python train.py --model="CTC audio transcriber" --dataset="short read English sentences (LibriTTS-R)" --train_examples=26041 --n_mels=40 --hop_length=160 --input="log_mel" --spec_augment=false --win_length=512 --tokenizer="char" --vocab_size=32 --arch="crnn" --norm="batchnorm" --activation="relu" --depths=[1, 2, 1] --kernel_size=5 --stem="single" --widths=[128, 128, 128] --rnn_width=192 --rnn="lstm" --bidirectional=true --rnn_residual=true --rnn_layers=6 --optimizer="muon" --muon_scale="original" --lr=0.014 --momentum=0.9 --nesterov=true --orthogonalizer="newton_schulz_5" --adamw_lr_other_params=0.0017 --grad_clip=5.0 --steps=800 --batch_size=64 --epochs=2.0 --lr_schedule="cosine_restarts" --final_lr_fraction=0.01 --warmup_steps=40 --weight_decay=0.3 --adamw_weight_decay_other_params=0.05
Rows from block 6, named by matrix and row number. Each number is 128 + 32 x the weight over the matrix's rms, rounded and kept within 0 to 255. All counts start at 0. Numbers have three digits each.
# weight_hh_l0: LSTM recurrent weights (gates i, f, g, o stacked) (model.rnn.2.rnn.weight_hh_l0, 768x192), inputs 0-95
weight_hh_l0.588:181148137121126152147077125147111121116154118221078179109140136158228155084095157177157129106145090060121148121154141110054161074132140093161115175174109179113090115118172119151086116142148128128103169059089104165128128127073142058121133134133113134120117164156090174187103087159172110096
weight_hh_l0.589:115061074151134179162043140102128102128157143138130103172124100091080105051131149111156127106169148150080140077181142199112091111141173157143152139090074146112154136146174125114142161083195167118151105079083150124160122095127140141145076058109135190130105125105132155159055179110078169160
weight_hh_l0.590:102104174161178143079107108051191108083069123211156150078155141140138135117112122152172162142116090174153131173090162142122141090055112103123098069165076159156158194120106096129131111174153139146138165182107078098132138111120152147161100133039098126160153137115131171127139161143116095081
weight_hh_l0.591:075068162076173101145185129097073144149120126037141114101114106113136124174129131128131116093158129141088094108128102119094161071120158135094160184084090102100129156152146133093112138104098087071133137174129131142203107119105110099131165156146092127173185104051112138103212189122152095057
weight_hh_l0.592:152162178141168107100121111125118097146082124102070076114169114072113140166108192138152134130082146159101073185144119119131145106101152178158140060071172131094180144167181155086173104087082159140108096114146119172159149113092146098241130154127104115156122143103138087099152116148121099185
weight_hh_l0.593:127201174096096203097181139176152102115123113169123118187145148082141138145131231201090181176147151076124172156097091135165114141124066143115155082157110122078161060143121100116139157173142151169099137173157139151140144142112113138123114153118083191125090169134102128144135097116129155178
weight_hh_l0.594:162147119146128133123164125184101182161127156101140104085104163146140083143120095161127113109106084163132142083075166162126180102080142122093113104108066202105091148182169132074116148154108113075109088157099148075178122160058155150092107119027121164147178135112121164077123204118129118122
weight_hh_l0.595:132124127161151099141143086108122134184124187153126102108162118092088170090158174124134087116194141124112131162125139128136172133121125123187163142159076124131144134107154162143141102119096139163161079136108165165122171102105129096151076100118066147138163170159149136149147167122104165147
weight_hh_l0.596:142071115176137213209134111148166115125146142122081180103154143125134158197044141101096146193204146166070157191149095057181151162141106139095136115101039176116146124146150131123118119146166168142162139051135104155164067085088122141082191177096102094178127121111061049123157117141162093149
weight_hh_l0.597:146086072102121134128166131100169083110134065053082107160146134127100197186103086154073164143121153155133153145113106132157157145110106091078111190125118089138187087142119100155109144082159152159134118056101096045124117156076117067101137145199104172118093117126144143065086057168141117175
weight_hh_l0.598:119116102180103117111207109165102114154098099191117183094151116118142164162097163167134102188164108135129112169139225116112162152117117180149131129177097129128105142111209108129097175136099157120120154164151122177077110096124139115179172100114128090156091181135137111114065177151116153115
weight_hh_l0.599:130098126128135132034150123134098138134122186116081174153090136135123149144137116139145121169094137168082130082127097103177155117101125112119084115100126107119107106137169105131136131141155145096100098090122141120118114169152127077118121079120143138182103063170161058147122121146119132207
weight_hh_l0.600:159092101188116166040123141110093136094229157094154068106119150084136105143181125173128139176165144117218071141105116086117091158133135108102129129125129195117135121116142092110123109173088168088137189137128127136145161182080105109062121149183159117125136141143113125099106125142159126177
weight_hh_l0.601:119102123073126126106106109144069111131093108106074106120185132082127090154200139144107149126159144106066133155091034074115169143141106165098129118120163113140164132154117150125106097102123142129142124148156117113101090170096135125138113113149149138156093148162176129151082137148129121159
weight_hh_l0.602:106155181128121107150097088161147052108088116127111092083071105158132082083140204085143108108122112139087111104105137068095108126213113089166094139103152137143137115137149112077090133157089097146096132061075098094108180130130166166093076078096135052134077191135161100188153112143144094154
weight_hh_l0.603:156157115157179096078061163109088095121160105112173110082184151150091188092149119146181061111105125171167106143193070073110148129108107116129150135120135156119080143091101116143142118092125048087101117094136163111115124161154087155132111135103066170133168133134118082103129092112171145123
weight_hh_l0.604:209099117077147136140123133126111152105156230149133119138135157191101092148211162140087091179055115146174091125169089136068114137172148123142182119128206112155173095140099129155094141109121097140150111080139143119162116111148148115121122142109140152050083148135119161167103156140171110115
weight_hh_l0.605:090070164114141124155166137112141153120169138135099192094174120156100124130125147172124066105131170129113144131150115160188151121146134142159170165118121196110128135107146141118130099096115075110102124114106201161117071188136165115148161106144088146116083124138157188103126103028135136119
weight_hh_l0.606:081126103099139150149142096151167108135141140042142148071130110127124129148096117094171156196122120102137113115131121167127113152123123153121115138141115111152120124101054116141078074160134135082118130060092102136097144129131155092070161098164119102107114132165087113097132097104190068118
weight_hh_l0.607:086125109055109185103107150138121140204174100069128075189179106165112133139179120141117080064221133142037173117132145158160175086125171117137120094169118156076115154155135125119104152101144134147184136146101111147161147120165176127110100134178154140167182129103090151131133087150138158126
weight_hh_l0.608:108101127064169122153168069114111120059117157104123091160144143139129129112165133097148109164156101133129131089131112117131092113145141142143143139111148142133117164132174136098164109131114091179075145160133137168111185132140139110133120122145142160128145089105140126113075119147126122106
weight_hh_l0.609:180138132164144087113101179123144163159177132109185150097114125161038104091121140175089134123074153096088151108138134117192154152073083115084107104128101176125143181153156128139146147184091093196138133144098095130127128109107117066119109098231155137132097156148137116158138142083166125112
weight_hh_l0.610:086144191155128121107095087107094150143095133152128139183163090108069106160134065091116168166123104151101126137098141073144139142114108084047131140145119209125107132112166092132157084072116152115096178143131177109164116125097126159066141084131142140110164132097118163158143116109108088153
weight_hh_l0.611:040135154185089206146106175099103117131078099123080117171123072131143139118175114167160114099125128157179076102167152132120128108105150115111157104161198132128118170147190167153088161237132107103174120177100124093090039136129149105149134146143068170126145101111179095073142121160142083172
weight_hh_l0.612:182135177117150154158131073153121178086156050141118128156126132167176104143163148184109163145131135149189106117041159102097135140179126128100155113190116106143167111127156137134108122115112094090152103082106143136181117162161162135135147137100117155144119126135090133174135103144102153183
weight_hh_l0.613:133108120116136121098127198133130092095086222142146116099115142109064090126170106168090137071141123123121067108056172101066149111119119158149142240174105170132103100145030171152165113082141092093140104114150061157117141150118144075121103074111079133108142139124127048070149118139113099082
weight_hh_l0.614:124136073124090111124147165122080145134119140146141163153143152183138102154128126144180113108112134090128102143141103112121114135116098151127165120150101105091104145086154099166165196177142114159112118071141167166141168052106115131116177078145116149129108109098116126116106163138076118168
weight_hh_l0.615:106150164117147156146179190107119105121148135060210091097097152115134108128134155172109152127110102122108127147084153090145163087114100095098186106116146119115142153137193148106135173144135097110137118108148104114143123086135180127134159105127151123158125144120099091107095133130078131108
weight_hh_l0.616:126113180086103103037172131103105140145130093110197122082115172105066076155101059144078138175144162081131154087146169110134169085107098164120133146141164160172143205126124147145116079163144076097156189188099147172162189053131116128090065130189104156175152073113130174150119173071083075104
weight_hh_l0.617:095179129119107077100106111077152116147110098128143060119090135152098167156118166155231115137142115156120120129116135117098191069124112101125165153145108129160135135114133101142137160105120101179174108193099114145111117098105117144142130160110124182166125108118122132161157148145135148065
weight_hh_l0.618:148066130071102133124084093082148147210110102123057164127062099181130091122151148187158119179153171088122126117160098151134097078132122149133144168111176124105146138115098124148173159110126149150130156081110086152169142160186115172173186108126080136172127069120148156158105097131187115152
weight_hh_l0.619:152189051184161101135108118075147107146117150109154119130129131171125162142146088117148150159135142074166104097139095188164188071114135180162123156124064129171116107186137126138117145165117115129130182162145076117140119143115158078116110070194125042143171196129101152183147116113122126135
weight_hh_l0.620:153138106117120159169092094128138116109073112138149165124125117080112080121182123153172175162144103104111108152183097146066180110154116145121092120104115134100078081106098150089121090127087152182160159127171150132151097099104165106175148115171127152138105149079138135118163145141118096120
weight_hh_l0.621:136157149121126125101065148169051157096179117134155133135145099138127104182165127139111166137153162143124114063085070124070133143119099139116175144132158139109136136124135140132110149070145132123108150078124116142131153141108100159140132111065099102144104110078095137179132071112093105138
weight_hh_l0.622:079113128122189154139131054148114146059077109133093148112119174134107119096109105108116138142181111163130188150163076086121097120073155120155130152106110139133162156162112102138125100093121094100113117096124140122116147252123099127155158112113086138113161060102101118141117130132096134092
weight_hh_l0.623:150121106066127086141166155125105149104124118139170110093132169120101057075134099112036069134219122135115056116111074126053158140166234167148137097130132164118153107152103135130090119121126132084150111215124144176159172135153166109055173187125165107154177167128115133099158191117095145145
weight_hh_l0.624:057143113124108127137113079103063123162127108138152125114117123138127110122084088113099143147147140090153145168123161137055151145082126077115152123069122118145130122127083154092101111144148109092113195135159124151120156150135155162085146078100112104046160098152129091135080130161149105102
weight_hh_l0.625:117111138176164137116141089125134157107084157142041132159151087148123093099176115121130102131106101129141097153074169085128137188184121109209135169144105109170131148166154155121126154089122065132137071091113141110161140157156093140136161171158152110120093167149105091099107123133105129171
weight_hh_l0.626:051108136201151181129128116108096140114115123152120145138154133154137126077120116133143177130120123097099169130109128111140144076096211090100114144126044161131203127102115121120082129157106126201198132104119127116208125119166134122174124107153130109148127076098127091127123172113137168113
weight_hh_l0.627:120110189121182088122146135130110172162093108195096097120142121170095188129055110123212138073185162136126092133131155112114144097093089170114093176126081180108107110173132111171167109190116136102110113124156167169126139073120146169113105104058160176149132159151145152111184144153184132166
weight_hh_l0.628:098092124153051120127120208111143100156117123128124154102106128187153122150115124119110129146134084113113125124123115075135132147116142142137093163140154121150106138118162139156129117125124116101126071122125147114135119152159128080123152155142116138092156099097111151185112145100156150085
weight_hh_l0.629:160138125125137143109147146122149128106125164144211075162093146146184146078111113060146151160135158121105142114116110165183145129106152110122082150112104186095136092180121091145112114115156144065096121115167134117089120099107122157128128078146107136123178092110182183093071116114116146108
weight_hh_l0.630:188064077115121140151111161144100123127103089144124159172139103091178144105079083128099132105135137137111132143148084183127161179111084134195114162127160102149224104140116127089143152107119131177076189100157146129131104161100152127101078132144169113139184152123110147133135163093094090119
weight_hh_l0.631:061061137157138121097148139119121158061115184105103148163113070159119124141171187187155122136139129172159075127113128064174141138119107092143042109095122124140128141171095199081154102132149126088157068174072136070139065106096098092149151092147118085069118194143151086191107088093162111167
weight_hh_l0.632:123127156152183140163114140050127133160145076107084087131153143109131098055112139170097157144062152130057122094212171099146170137105121090145108103158195114081136095147116082165122111061100118191147180095119101095119113118144075165079177132129085130114135087143111163143162138099098107120
weight_hh_l0.633:071099161131155117140115102125082067125110130120053204094122112124146152130113157143111146132139126114143096093073133132139154108099126130157107123095103194067149153110077096136143127166128115116137136138112174102106124157114135112142136172113118094125142089116159162108147123164125123109
weight_hh_l0.634:169151155187131098121171117161136097176104097143186159056085171128149067087111060146168105168121083151070109123109170098116131102131102101143177136142144129093156130157091158100118123151150165090100183158149174071204073148149132087139092096102143152121123190083178092092165089115075098161
weight_hh_l0.635:153158151120123087114103105128137176110089108125139131068103123154154111168132126077167105200190125068148126101116120099063139117103136120107146190125153112143116155122095134098129141098119124065096114176101111116143065137115156130116160171168115123162118123118161125128153048117165123123
weight_hh_l0.636:079111119144102103089132103141100163126098149149132095195107119143149104164159141097184122159177145100203120150197154148155067130102134119117128110092143200084154159114120162130158095099123144081163089096128152181105118107126097149147088195109159162134095167174126063151130121108120165119
weight_hh_l0.637:152135106151175039136142123153089119144152143134106165138153208118160093169059111114167101147071125172098176094123045138113153096145116115096100165125193045087136142131138141117122136169129136160115102090142074016117080130074088187083130095127173158168185154154105140164160210179151117108
weight_hh_l0.638:057133108176101131095209088094112133103167098178093145144116065116117090131137154127111064173100091098141096087205146132091180169113183139101114122068119109082117090158113149130149182126073113101163126122116182167105129167147102164159154164111112153074100142119103162070179112102105182142
weight_hh_l0.639:075152106172068130096150150133150163131159156099107146121070097143138137108173076130058117139188178152127142183130142106076149157069153110104166210141149180073118130152078202070087079152160182092109175107151083123118145146117148103150160144169178159187129107150118127054093139076193141090
weight_hh_l0.640:112131094112166142183146166186152107100188126180099064072164108131106091117141128104109112147172094086120153096162132125097103178085168106143168120121094142139192135100152083164072101140167183102133112118165135132109071065171148133146193104137123168134163106128109105129101149111150090164
weight_hh_l0.641:141140114077143169080097171109115158148088148143112088119152159153141151207134157128118137105127141111151161129175150160162096148067085119115122107092081079148141122113109137146150147161167158120133119161142070178142129113103109149129072091129117113122165103104108116205108090131078164152
weight_hh_l0.642:103090114061093110126194053120103135130098102128111129154152090129139122116127163125133125161140116160118057123120129130120137154092085132133105154134097159104132131104130157138166163128133093166161166052109138163139148145111163156136171126138143098127102118099119107181117157070167174124
weight_hh_l0.643:107118100098156123209096169124059180159252095135146083135169161153146108174140060071087063169150119052111040046154109186152103093144197122171140126086156130169148044093220181075058147111127141186134131063098102090132118164163133149140154139115147063073082132089156144089108122082110125244
weight_hh_l0.644:133128089079123136119153126159139114137118159149171084099075088057122118125179120115144131104180126118104115158067141079091093123146173148182150137116155113135095085112082173070108106080164076117177144158090164126105127125119123135135183154113127154135134115159161157096085168164154095142
weight_hh_l0.645:156106137125122103096161152122109120173147187140152099086153160108133129134093139194073081142120111054116137166110141112139152149163136136179137145104107103129152122169139170152165180058124127131142110204087177101147144066049123133019197151139131087120128122086178141150237169110141133047
weight_hh_l0.646:027119173108144083102152110123165185136118125159139140094078155110101098116108127083169124154148124137133118108097166138161075139144105140162085089160112178151123169145063111122109104134100072079146103156159164142115148138157137134117129127186167142175117173104134153142136109145145119092
weight_hh_l0.647:146131122069118190154088177088135145138102154089152083058098109135157213159075103114140153083099122125128083072178180128173132071105151130116162177126190156117104122185070125114138141164119087070079211127068168122156157207138132131084127099139143065104146186117112094204105159182132106125
weight_hh_l0.648:150128129136147153109120132164127125128171088158080181163108173086148152114142149077083138112154108126123104108205145109157105080101173091161174119105146168109129144109139101168151163178103134027112122129125161109101136119115076116096163070141110078105118142077207131108121188114172141104
weight_hh_l0.649:068124129175096149077135105158165162066135104130155128204119130121151167143135118154164155112177100150150152131117119219127136179125096111096120145066087204188102126102143113178187151074135146134213103136132129155111169134096156172157140099130136161090134167144179083104120120164172174135
weight_hh_l0.650:115168144138117134077154130135150120095113125112162084147116137149084115142121074094113140141139150090097088088154119123148123202111059121038110132213081166130195121138139119149116134157128133076107162145124151104057066123206152097131118139052167105120114044120106136095159175159141021167
weight_hh_l0.651:152148116186098132123164116119131080111160074151075121145099094109124061115061142144126114090125103149135085159191077077114080153118102137119134105098082087173110086140082126131130049145091115106144154147107099100167090124158147121114179115148103094131141149099132123161124120145151151118
weight_hh_l0.652:124078096108131130103093104091163150054146163063163075139103140148149146137159147101154128124122101195092137148166134146149157149100069137184081127133133087148152115146166106165178225134122113111100106145103134113166107129091142076057135146169099139139121159121159072201137106155118135166
weight_hh_l0.653:049147165147086157079142127160083134136124123170103176169167143099111147159127201117104072192083105173113144123162123213090131202124107115109142094078164105121137128129153104052076090176148080109147142183104179144148173159114168159176114131164191114114161110100186046209144139158143133109
weight_hh_l0.654:030147102212125119123121210128165113112079111054078102101079143112076112145139132125209170107128082140106089085156086126173127159131136095093099128151103129152158107121184099091143103175145145188070091119064167124151131108164109103153041080137101129127120064137123110074080168136195131179
weight_hh_l0.655:146130158108084149132168168155114110098105152128114180160097113077153059164160113135096155073157144146109034116102117098200152146115123114102147155151138173167108128128116109151160113121146152074141177115137142147127151182137140156105083039134148135152121082103134154126115152153099130112
weight_hh_l0.656:118146155145154056121128128171083112147159099131120146173076124167100107115103161176077093129140112157137072154100159169128099071156120178181146132151124137172127145150062121158184133157144103139136192131114153211086167112133113125140109128114169118162097126127115150109140140133107123119
weight_hh_l0.657:108145168153168138125083149132108177135155126128167127115133117105148100093110158138200096078173145109087125104154106131120163154122175141153136142126133119151093110096118103192165142073168114134137159131064076145140115130163137198060193153125101130099088118119121175161114095092101163156
weight_hh_l0.658:150136145114193113118112093142135107145174092151151103091106181162093109146134184108199119098128164197041130116148154140152070096142123087134118087164085134111146107108144159118142112154163115106142189068137103131175167103200112113106130191089103179127150098115067130200154145147119075159
weight_hh_l0.659:136132124142131125114190208122080136060171165070133176106154141112144124144133074113191148118088151114125134146058150078134123157126124121125132140116142191111153115177116129194119184189164131088111151135139093101116130139143135162188109095148115179114147151141150101114159140185118160114
weight_hh_l0.660:125086132097158112116123148101107160137166135061161132139153095079150188126110163056101129131137107148135108113182145126100116095103139082100184111110140039149144119167112106107156083104165141077096138159160102135155170095136151169095129187116118140064092109145120199138178178138155166094
weight_hh_l0.661:175146116131107188173147127151185099169148151091114098138098112138135140091140129115132095107160122137129108094137161072102168139100085175135160130143021146137118079141149126148097162138102122070139118134172080132138124119110189088126160103196107157116087219165151199131130092143097151122
weight_hh_l0.662:090109065102108072172124179139101169147147074152083126100180105117116073107121090054146131105112152113154156090216100118130119196113111145159111158164104110118141109131079127132145172165179155159139142075115139137105164156174139148114106093117107139112153133113128168112113119095119070182
weight_hh_l0.663:101124180131130105086170093135183122105092145181111160155140137120144116145108131109165122104112091184121153153135133139158119142148105140130104181202081112140173097154110165167064070166157157180118133198178107176132133153117063096142138129145166151131145071129073066104130124157048092131
weight_hh_l0.664:114068098114173069122179140127121143127111151111115110185112058173117150135175085184102079129165113087104091130132117136074129154157070163128157225118122167120149149111107157073115084115117067130093142100112154128094102081088098125182058125119147156083093111103088020094140074166105139160
weight_hh_l0.665:122059088154108129127165129164139117130107075124097139090085119194090145154131115109113097156059123121092156153173148205152134132150070098119173153106172113115148066121113147167118149159151118133125152070084088175144131171127116119113106104099149151135156075123157171034177109105105095114
weight_hh_l0.666:096114115126148105100127125131109114108125088137151088124102108139167103102101119133152198180094111108145127122102126115134120114103126111131165111122079157192103172077126101125120124109184086122114145093134106109131106155132148130152124098102155157077143143194119124106150127110093088121
weight_hh_l0.667:086096147068132103145116114136131117165137132088145137147115125092155126177118084146092143180084100144113139128135139105087056156202188083131131175128147106059125102136163059111168107104132106142113114063126122146186134092141114129131109102118125102131124132103155116113138223147125073133
weight_hh_l0.668:117168095167130141123157146159143101161092142142124143075088128142153116140160161142111108182109097135129112108138109161153194138043093161123148125124071162109158098136117167124172092085124146117143184123168122092092146112139161116094139166148175166107140106173139122103149106162152185136
weight_hh_l0.669:116119153148129134105160156117080131139102122113131208126149129105061174119172085166145166196149073081094093097079154116118128097175145153092112128138116117139149155128192128066135155160099208079105144110081159092188159118109095122058137135134133121173109161116117053151100184084213124096
weight_hh_l0.670:121139183126075143141097106090123106143124099129122119120116141160095107125090137163172146137142138158070125147110160110157113113116078102100108144137046144106083090131122138085070125122101087127161134058147157128128141128088140172152135101125172166151144108161077130145102094128121143162
weight_hh_l0.671:153159081154119078131208144130119063131167128142174094132084156106091185143181142206101126200106106136137110090169133124120104130107091175072144101164113111092123116133098139084083132137157166154038133072107120110131131130125134176132037115166098146161140157117072098148167164111096126168
weight_hh_l0.672:169214147181140134096138094044046213167146109087132129107170078108157085125141162135160145134092128133142112067148081179131136128139091148128119134108146098126127123131141124154108072175146132053099143078117136093187111093082124139101045117161200089175160174159121170173148109158148139107
weight_hh_l0.673:126074131113181147106146136128110089106113096098165126209172134118156131134005141158141102170119158179073141117104108126138116072210117161116087137143105166149123152116078158111093142128101061093159117109094089140079073158029160140091156130078142123127200195117150129125177106119118146104
weight_hh_l0.674:116122121155171150080078102113131128132127154142148089087117098107085166076118105119106126148127094111142129114126180131116135118084129096135105188085103145132113084178133124176139149202117155072095119151110098180078153075134137114169100164109099140110112140178117109162074130173145110165
weight_hh_l0.675:145178159128111134127150117114100160140135210098116137143188180164181096132214097176100072078170144153159111079112117168152142106154201119133149133116124060113134046143084129101162124151097176127150131055150125147194089147129151153192129179104147046088119075169154091103095125169113125085
weight_hh_l0.676:101146105085135108088071111150097126124143149158131154156151164119096097140111049160196090119126175127121148099131067083145123125095112163133116137136100104102107122097122156066086134128128057108086141097087128158177149157121110112167088125133139195087140136113124125124110119081119113133
weight_hh_l0.677:118142144064160134158173147095120143133066112107165101084158113162108042124167121108112124130100148153103173142092121102171115128153143099087119117071149112053118097188130105163143113122126146160146102153073145073156145156121089133108126134101095107186177162120113123162088165093119147138
weight_hh_l0.678:116159110071166090144138123118116138148107142167195166146121096134216116156089126129067165105123128098065118075138161117125176109115162166137160110133122152104179127081134069160137156094075076083119137107174133149044112155139069098126131156135099135105198088120192145112116091134080133102
weight_hh_l0.679:100147122111139135121160157106094148062117097129162154140179134115140135163153135080119087170148111189148131104098118125138114144033152178115107142128147147081150118133046133109078095109093156105085136207150104112170112126156114145138167122168134068082155163122126146149097109137097129138
weight_hh_l0.680:174097123081129051156107137121168166093145189058086167106157107142082188141157162134167119088076072155107114162088141117129084158092142058184094142160146145065113119094147117131140125134133183143140119195140185149139112165130112055097107099164170103122108120199099093128128130113102177158
weight_hh_l0.681:107086135076110138096138121133127184101171159120147156128158118086176116169103121101152099147074102196127056096066144142120180198128088163137078123176141129122104083146192100128115106088140126188161164165125094213095112106083114118110086165170101173118150120165158093136144120148170141119
weight_hh_l0.682:108122139129160065122200141119089175110154098127159135187164102105157143114162135124149168128092131127082061141149151122126133061119117113130135166114165089169199179209142143113126112122171141173133135094059139111150167078144125111137133192128122156176146202202106157146076106092174149140
weight_hh_l0.683:062115139173118123122102117086137136109160172131094117083130132181128165126117084135118091139136114103104135136162177146105072187093119113161155154074126147093085131148158158122069170064091142146046127148097120087119100088117092093081125129166160140135107119122114144097118151142126140156
weight_hh_l0.684:151101148101133102138131159163127175151100165118109136145137161142116148051140136135142127119157115121124179172158144174094143088141155111163155152072161098135124140120120142102131082215091132146133135145190176164131114128103118160146109179096126133156128107165136089123104126131150131187
weight_hh_l0.685:125151128165138114141184150161199188166114153107200135092128136081151155146098169139124090111141120125130141116120160152063097110137098154145164104057061103081109167150097128140088149115106161138056154099138127139174095084067097118241162115113131166073131133061140090154111148089107143180
weight_hh_l0.686:202172150118149120139077095156114097161082115172110119089158182066144160079132115083075151132124061084130128130145050123111135173088157084134096218100098108139152119094059127146129140199194122124131132131093170126165079203106151176067061057080151080119112156082090051180142112045147183152
weight_hh_l0.687:226115119156120137112046099186113123101096091140166086156133146130152091123165130114218118161100133111134196095089088161215141138137125130112141125082143128203132173148138139137108187142139121157103193123074133126178078198186120153086108077145130151161112159124090096110137137155182112192
weight_hh_l0.688:115113179133166152072121097117163154108103064223070113137124102148123143163154108168143120181138117170081172134190138127045096107105079160176149107094138153126148140053141138163109063163133161154132098208138105134182104167115156112125128141094149145096138172172114217136100118124220101088
weight_hh_l0.689:078184110088210135120176142109170118144117133134160124131140079150155121154089151172114091194158127132132105117147152139132152124091119118144139130175144168097131111126161124088038159140129135131123102160079149192169108152160120110088066109125110120100163148082122193095129156080125165119
weight_hh_l0.690:101192090161156158123136077135101109097180134103143138113155126067044091092146095066062129125162163085123177088165128103112134157114099092140123161148118100117125092138126144132124100071122150207143146096105104134221118099103124122185131146125108098181194089159121096150151157147128128048
weight_hh_l0.691:162216116149133127074125130120130163196153123189169112104052111155096112137129036165127107057130115142107126141126134105139160117053086100124118068086112109107075138062089171210096121087157134079131119197109072150081125156154117143139154125159133169141138147128126124108145135153152159128
weight_hh_l0.692:140152158082119120110099173115075153143139109117112150137100132135153089125096139176119125174166108125140053114075148146183093123078104102136104130150151108120098127116161175140191157135142104144111064127086190157191140132108119205116139132140148125099097138098146099108113119095111095154
weight_hh_l0.693:108125157203110141131150129141194144126157115154113076086128092132111148087126104133161108088130079119097114093148175119145167184184116133138151161147144127151151141178108114144156094181154076106142125115136118112083063102113129190143090134127129147130103164112039099093125104123050130081
weight_hh_l0.694:116096214142103186057158114173134184108107163087171112140068178130109044159122108168163102129110098090123106095106136041077122167135151161218163074103155110091118085139136124140193121127128157060115107104180107172118148133081125111146131090127116102119196127090133067142114170148091118187
weight_hh_l0.695:160092125156087126101172138153125147158091138025214090178113068188143147131134162096100124108102147093150123081122122092134144193092146154130100136080135129149130178140094086149161056128156189083132108137113140106076108120085101060125098132136110107046146126137105085161103115120124149164
weight_hh_l0.696:079153140161160139156126106096121121116152108113116109048193156152101158121123162177042096161117115120110180096154092160046164127148115189138104124127141143077110137081174130107119133127118146097110132056070124106115118094126140083157137115142111145142118135149107150121108223167095183108
weight_hh_l0.697:103150141099135185074215049165085148098144160100115115132173105117104139133126081114133080151105097064111103179157097104149131123168130119113135184152104116098117130128122166128134147075139152215093161111166135158111084186144124136048162177090103141168143146145149144077101141147117097114
weight_hh_l0.698:212088128113130108075150205116083184073168106076098147108110160073118118118119172114099168140143076094111135156144144099147144119169111159124113162127152148061146135122047183155102129038191091183124158184098080082073143134126164052128111118132126082149126137137131129119166119163103109142
weight_hh_l0.699:128034072182095154163119087120078126139121150161082092175113162160085100121126117168164098126111145107136111136070111095160097122107120127096106216147201171127160087071109092117115174060086123239149176153146150146181131064087115106165113081140144163165101213127166175149146070136126112164
weight_hh_l0.700:116114139159147088091121139107093049163142087146178136115187120137159097112121103170155060191162083128163136094096104125098145093118127103131116107126071155114106060125158117151125084247131186117181176128116142114093117114102157119152059123168106126184150221136148153157129162149124157113
weight_hh_l0.701:134143124108122111132134104113103130138133130138089138122182139110077156073161142109166128206087192113195145135140074160070070166136104122156140118144104176134127166159104112151119081163121148196167123181163192237127080118108115220171151126138098159053207116117137173123101109154102142105
weight_hh_l0.702:154124093139073144082135175171081131145129136172136131142112176173102067049143170111139151169118129071086118102115168093114071087089182120115033113172134097092150094042132145089097147154158131104134116104156122119119138123151148154143154105146142103151102154124085148142079134122132155107
weight_hh_l0.703:126134164146172132070119138132069195113151111058114094158181164107139136132084160128196112163099141120128175094116148139152146135117082167132146097146149141103114125077158128067121138153137120160148130193086119093114145139080155166100136076155183184140182140140108181145078132136138111088
weight_hh_l0.704:097139059093089062121136084143134075117137116117148122124135091115139069144126091178073154123091119134137137176114138151191095094132143108142150153147112120156178107055126097180151090130141142129170120093101136144075021134132107068122136116085084150126152148097092132154131140126095173090
weight_hh_l0.705:147138159096156076159156152107206116103180109100171203138144144122110168110080154153172089091105079159137168054145140136129123120178094161136096099071140137108129128121108176136138150119172171083162161024170155096137112119177084135115139084115118077082208088109126080191124107148117138137
weight_hh_l0.706:146142124126129109095188096107105172138158116049152148117166114130105122127090092196128126134158173106122091147120175176152122130139130065087123091098065098098094202127153126169137157067056118103096117126120142127103155102125096097072131126121131164135153187084122131142201146127145096171
weight_hh_l0.707:160158098172174129106119078146152135136057125082146132077120067104121150126088158107163141089180173124121166142130128130122148154212101126062164081058171084142112128101139176120118130218160140128165092220067137094131120125120085128055072161147164130133208144151090157119124108096108114153
weight_hh_l0.708:158177142117173156158119111107125157149182124091152190152135116091147148132123089136099147165193167096094091061118166154109147132131130116153165101096129115130186072115068080187165171145136108087145067142172144151088121139146111196110101109128120154201160129088169137105140092094142058155
weight_hh_l0.709:178135166123144029158076113115117127088140111185082114090207159155113132117175145098176095137104122095116140136097141094155088131143076156135133144134100145134130126094082156142151138040070183162096126140111120131044151213112112165089187093077132125140189151112075022135109143091108118175
weight_hh_l0.710:124114073131187095175132119112090143131128140090174103125171144104108073152138174166132169156135131126096148202133131142197127108072143159107145111136159085129115124100068090126122122139168152116134171053119168211152125140150106157095143093127145091168162126128132142141112100117127158117
weight_hh_l0.711:127145082219126097073142088089186118160095117075101181087134203083110121150095133163088187143115119100121081175139074093150092095182129131148100073135046176139143151099118141147091045148125177128153109155112156126120106120123190117114150133135158122099143118120093160091180168101157175112
weight_hh_l0.712:225139135121130088120115104140108140115079056116134142148146120176094124105125130098156093104141125176138118119183128155129123126114177135107169122109138148129136155146180107137145122133115074153123159131138132127099148130167152125120170123112131150110147149067088154121099142114113084185
weight_hh_l0.713:152067079086096132103117126127161125110098150130076167058084128131103115149151148117133144121153150122134119107157155102133112185147166111160075159173159134090128160201102124115174158114119128135150083120139127178127120149112070122175088144135129121126133100126095119140116083138120163141
weight_hh_l0.714:157118119179174041102108056073135150108175093205062105073097107125065060073111142113138138130142236102067171119124112124134140143112164213154160088175094036064177124097064153115205109184187082145118077125110122210155163126103080131149155182127146164108171115140156166161196107180070101102
weight_hh_l0.715:139137131097170123132124101153079136100091120127167097131125147152119128129128132181115171131149130126113134148113122087181131122135144060120090139069111125097120121113149134132123162113104085170134082090109129118150098113150103117178125097123150117160136065067112110133099156126091132132
weight_hh_l0.716:118121080137126183133139123141116118161147148124135118146117145110208172139125139138035153127143145182133162158105112150043085116132087150098153157119137133121149079139092124136126124134080113168174099104138127122142094077120098120121097150131141108082193156113115102177136154145116167208
weight_hh_l0.717:106146088189086127116173074148195118138090090160083104124159072123146075128151109148074170044114112109137140179142158124105127085138094111136153109085122103159169140083141124185116186127102133119070087241122132159089134074099096149117076155137094187071122142079163170123135112161125145125
weight_hh_l0.718:116120061153158110142062074116125140122095084128144162149161172130183121121103072198172165134139095143146182156064073091129156107180093204100125036126140111110144151123086187180070105234102115125179061133180130097147124205128119169049100150136114165061147183112187158075128129157119097121
weight_hh_l0.719:075160124094145073105163141110161133111135164132132086106117183122134139098114170086116147113155151113131146137143165126146075074080101157118151179139095099090126120104110142119143095136097127100152122132117198190139121093104096109130189133146162199107144089105140096136146116095069133105
weight_hh_l0.720:144111122181147166123138115167105128153219110101084043132182170150161174103119129157162117114101161133122098161125081137142174159121129134131078131123146050149202132192091146127137140132129136167116224184150102110102116175171133124092115126116111144089139129128175119122135103163111115126
weight_hh_l0.721:142122044131103145104091103122151175101128086146095117149161079090152118148128083071151120093138111105142106154203129081106130166084054118134084130091184108194185195132086094143144040115167046067162138142155097132091086135082140130055176112092123086140140082072109146172125129145072176142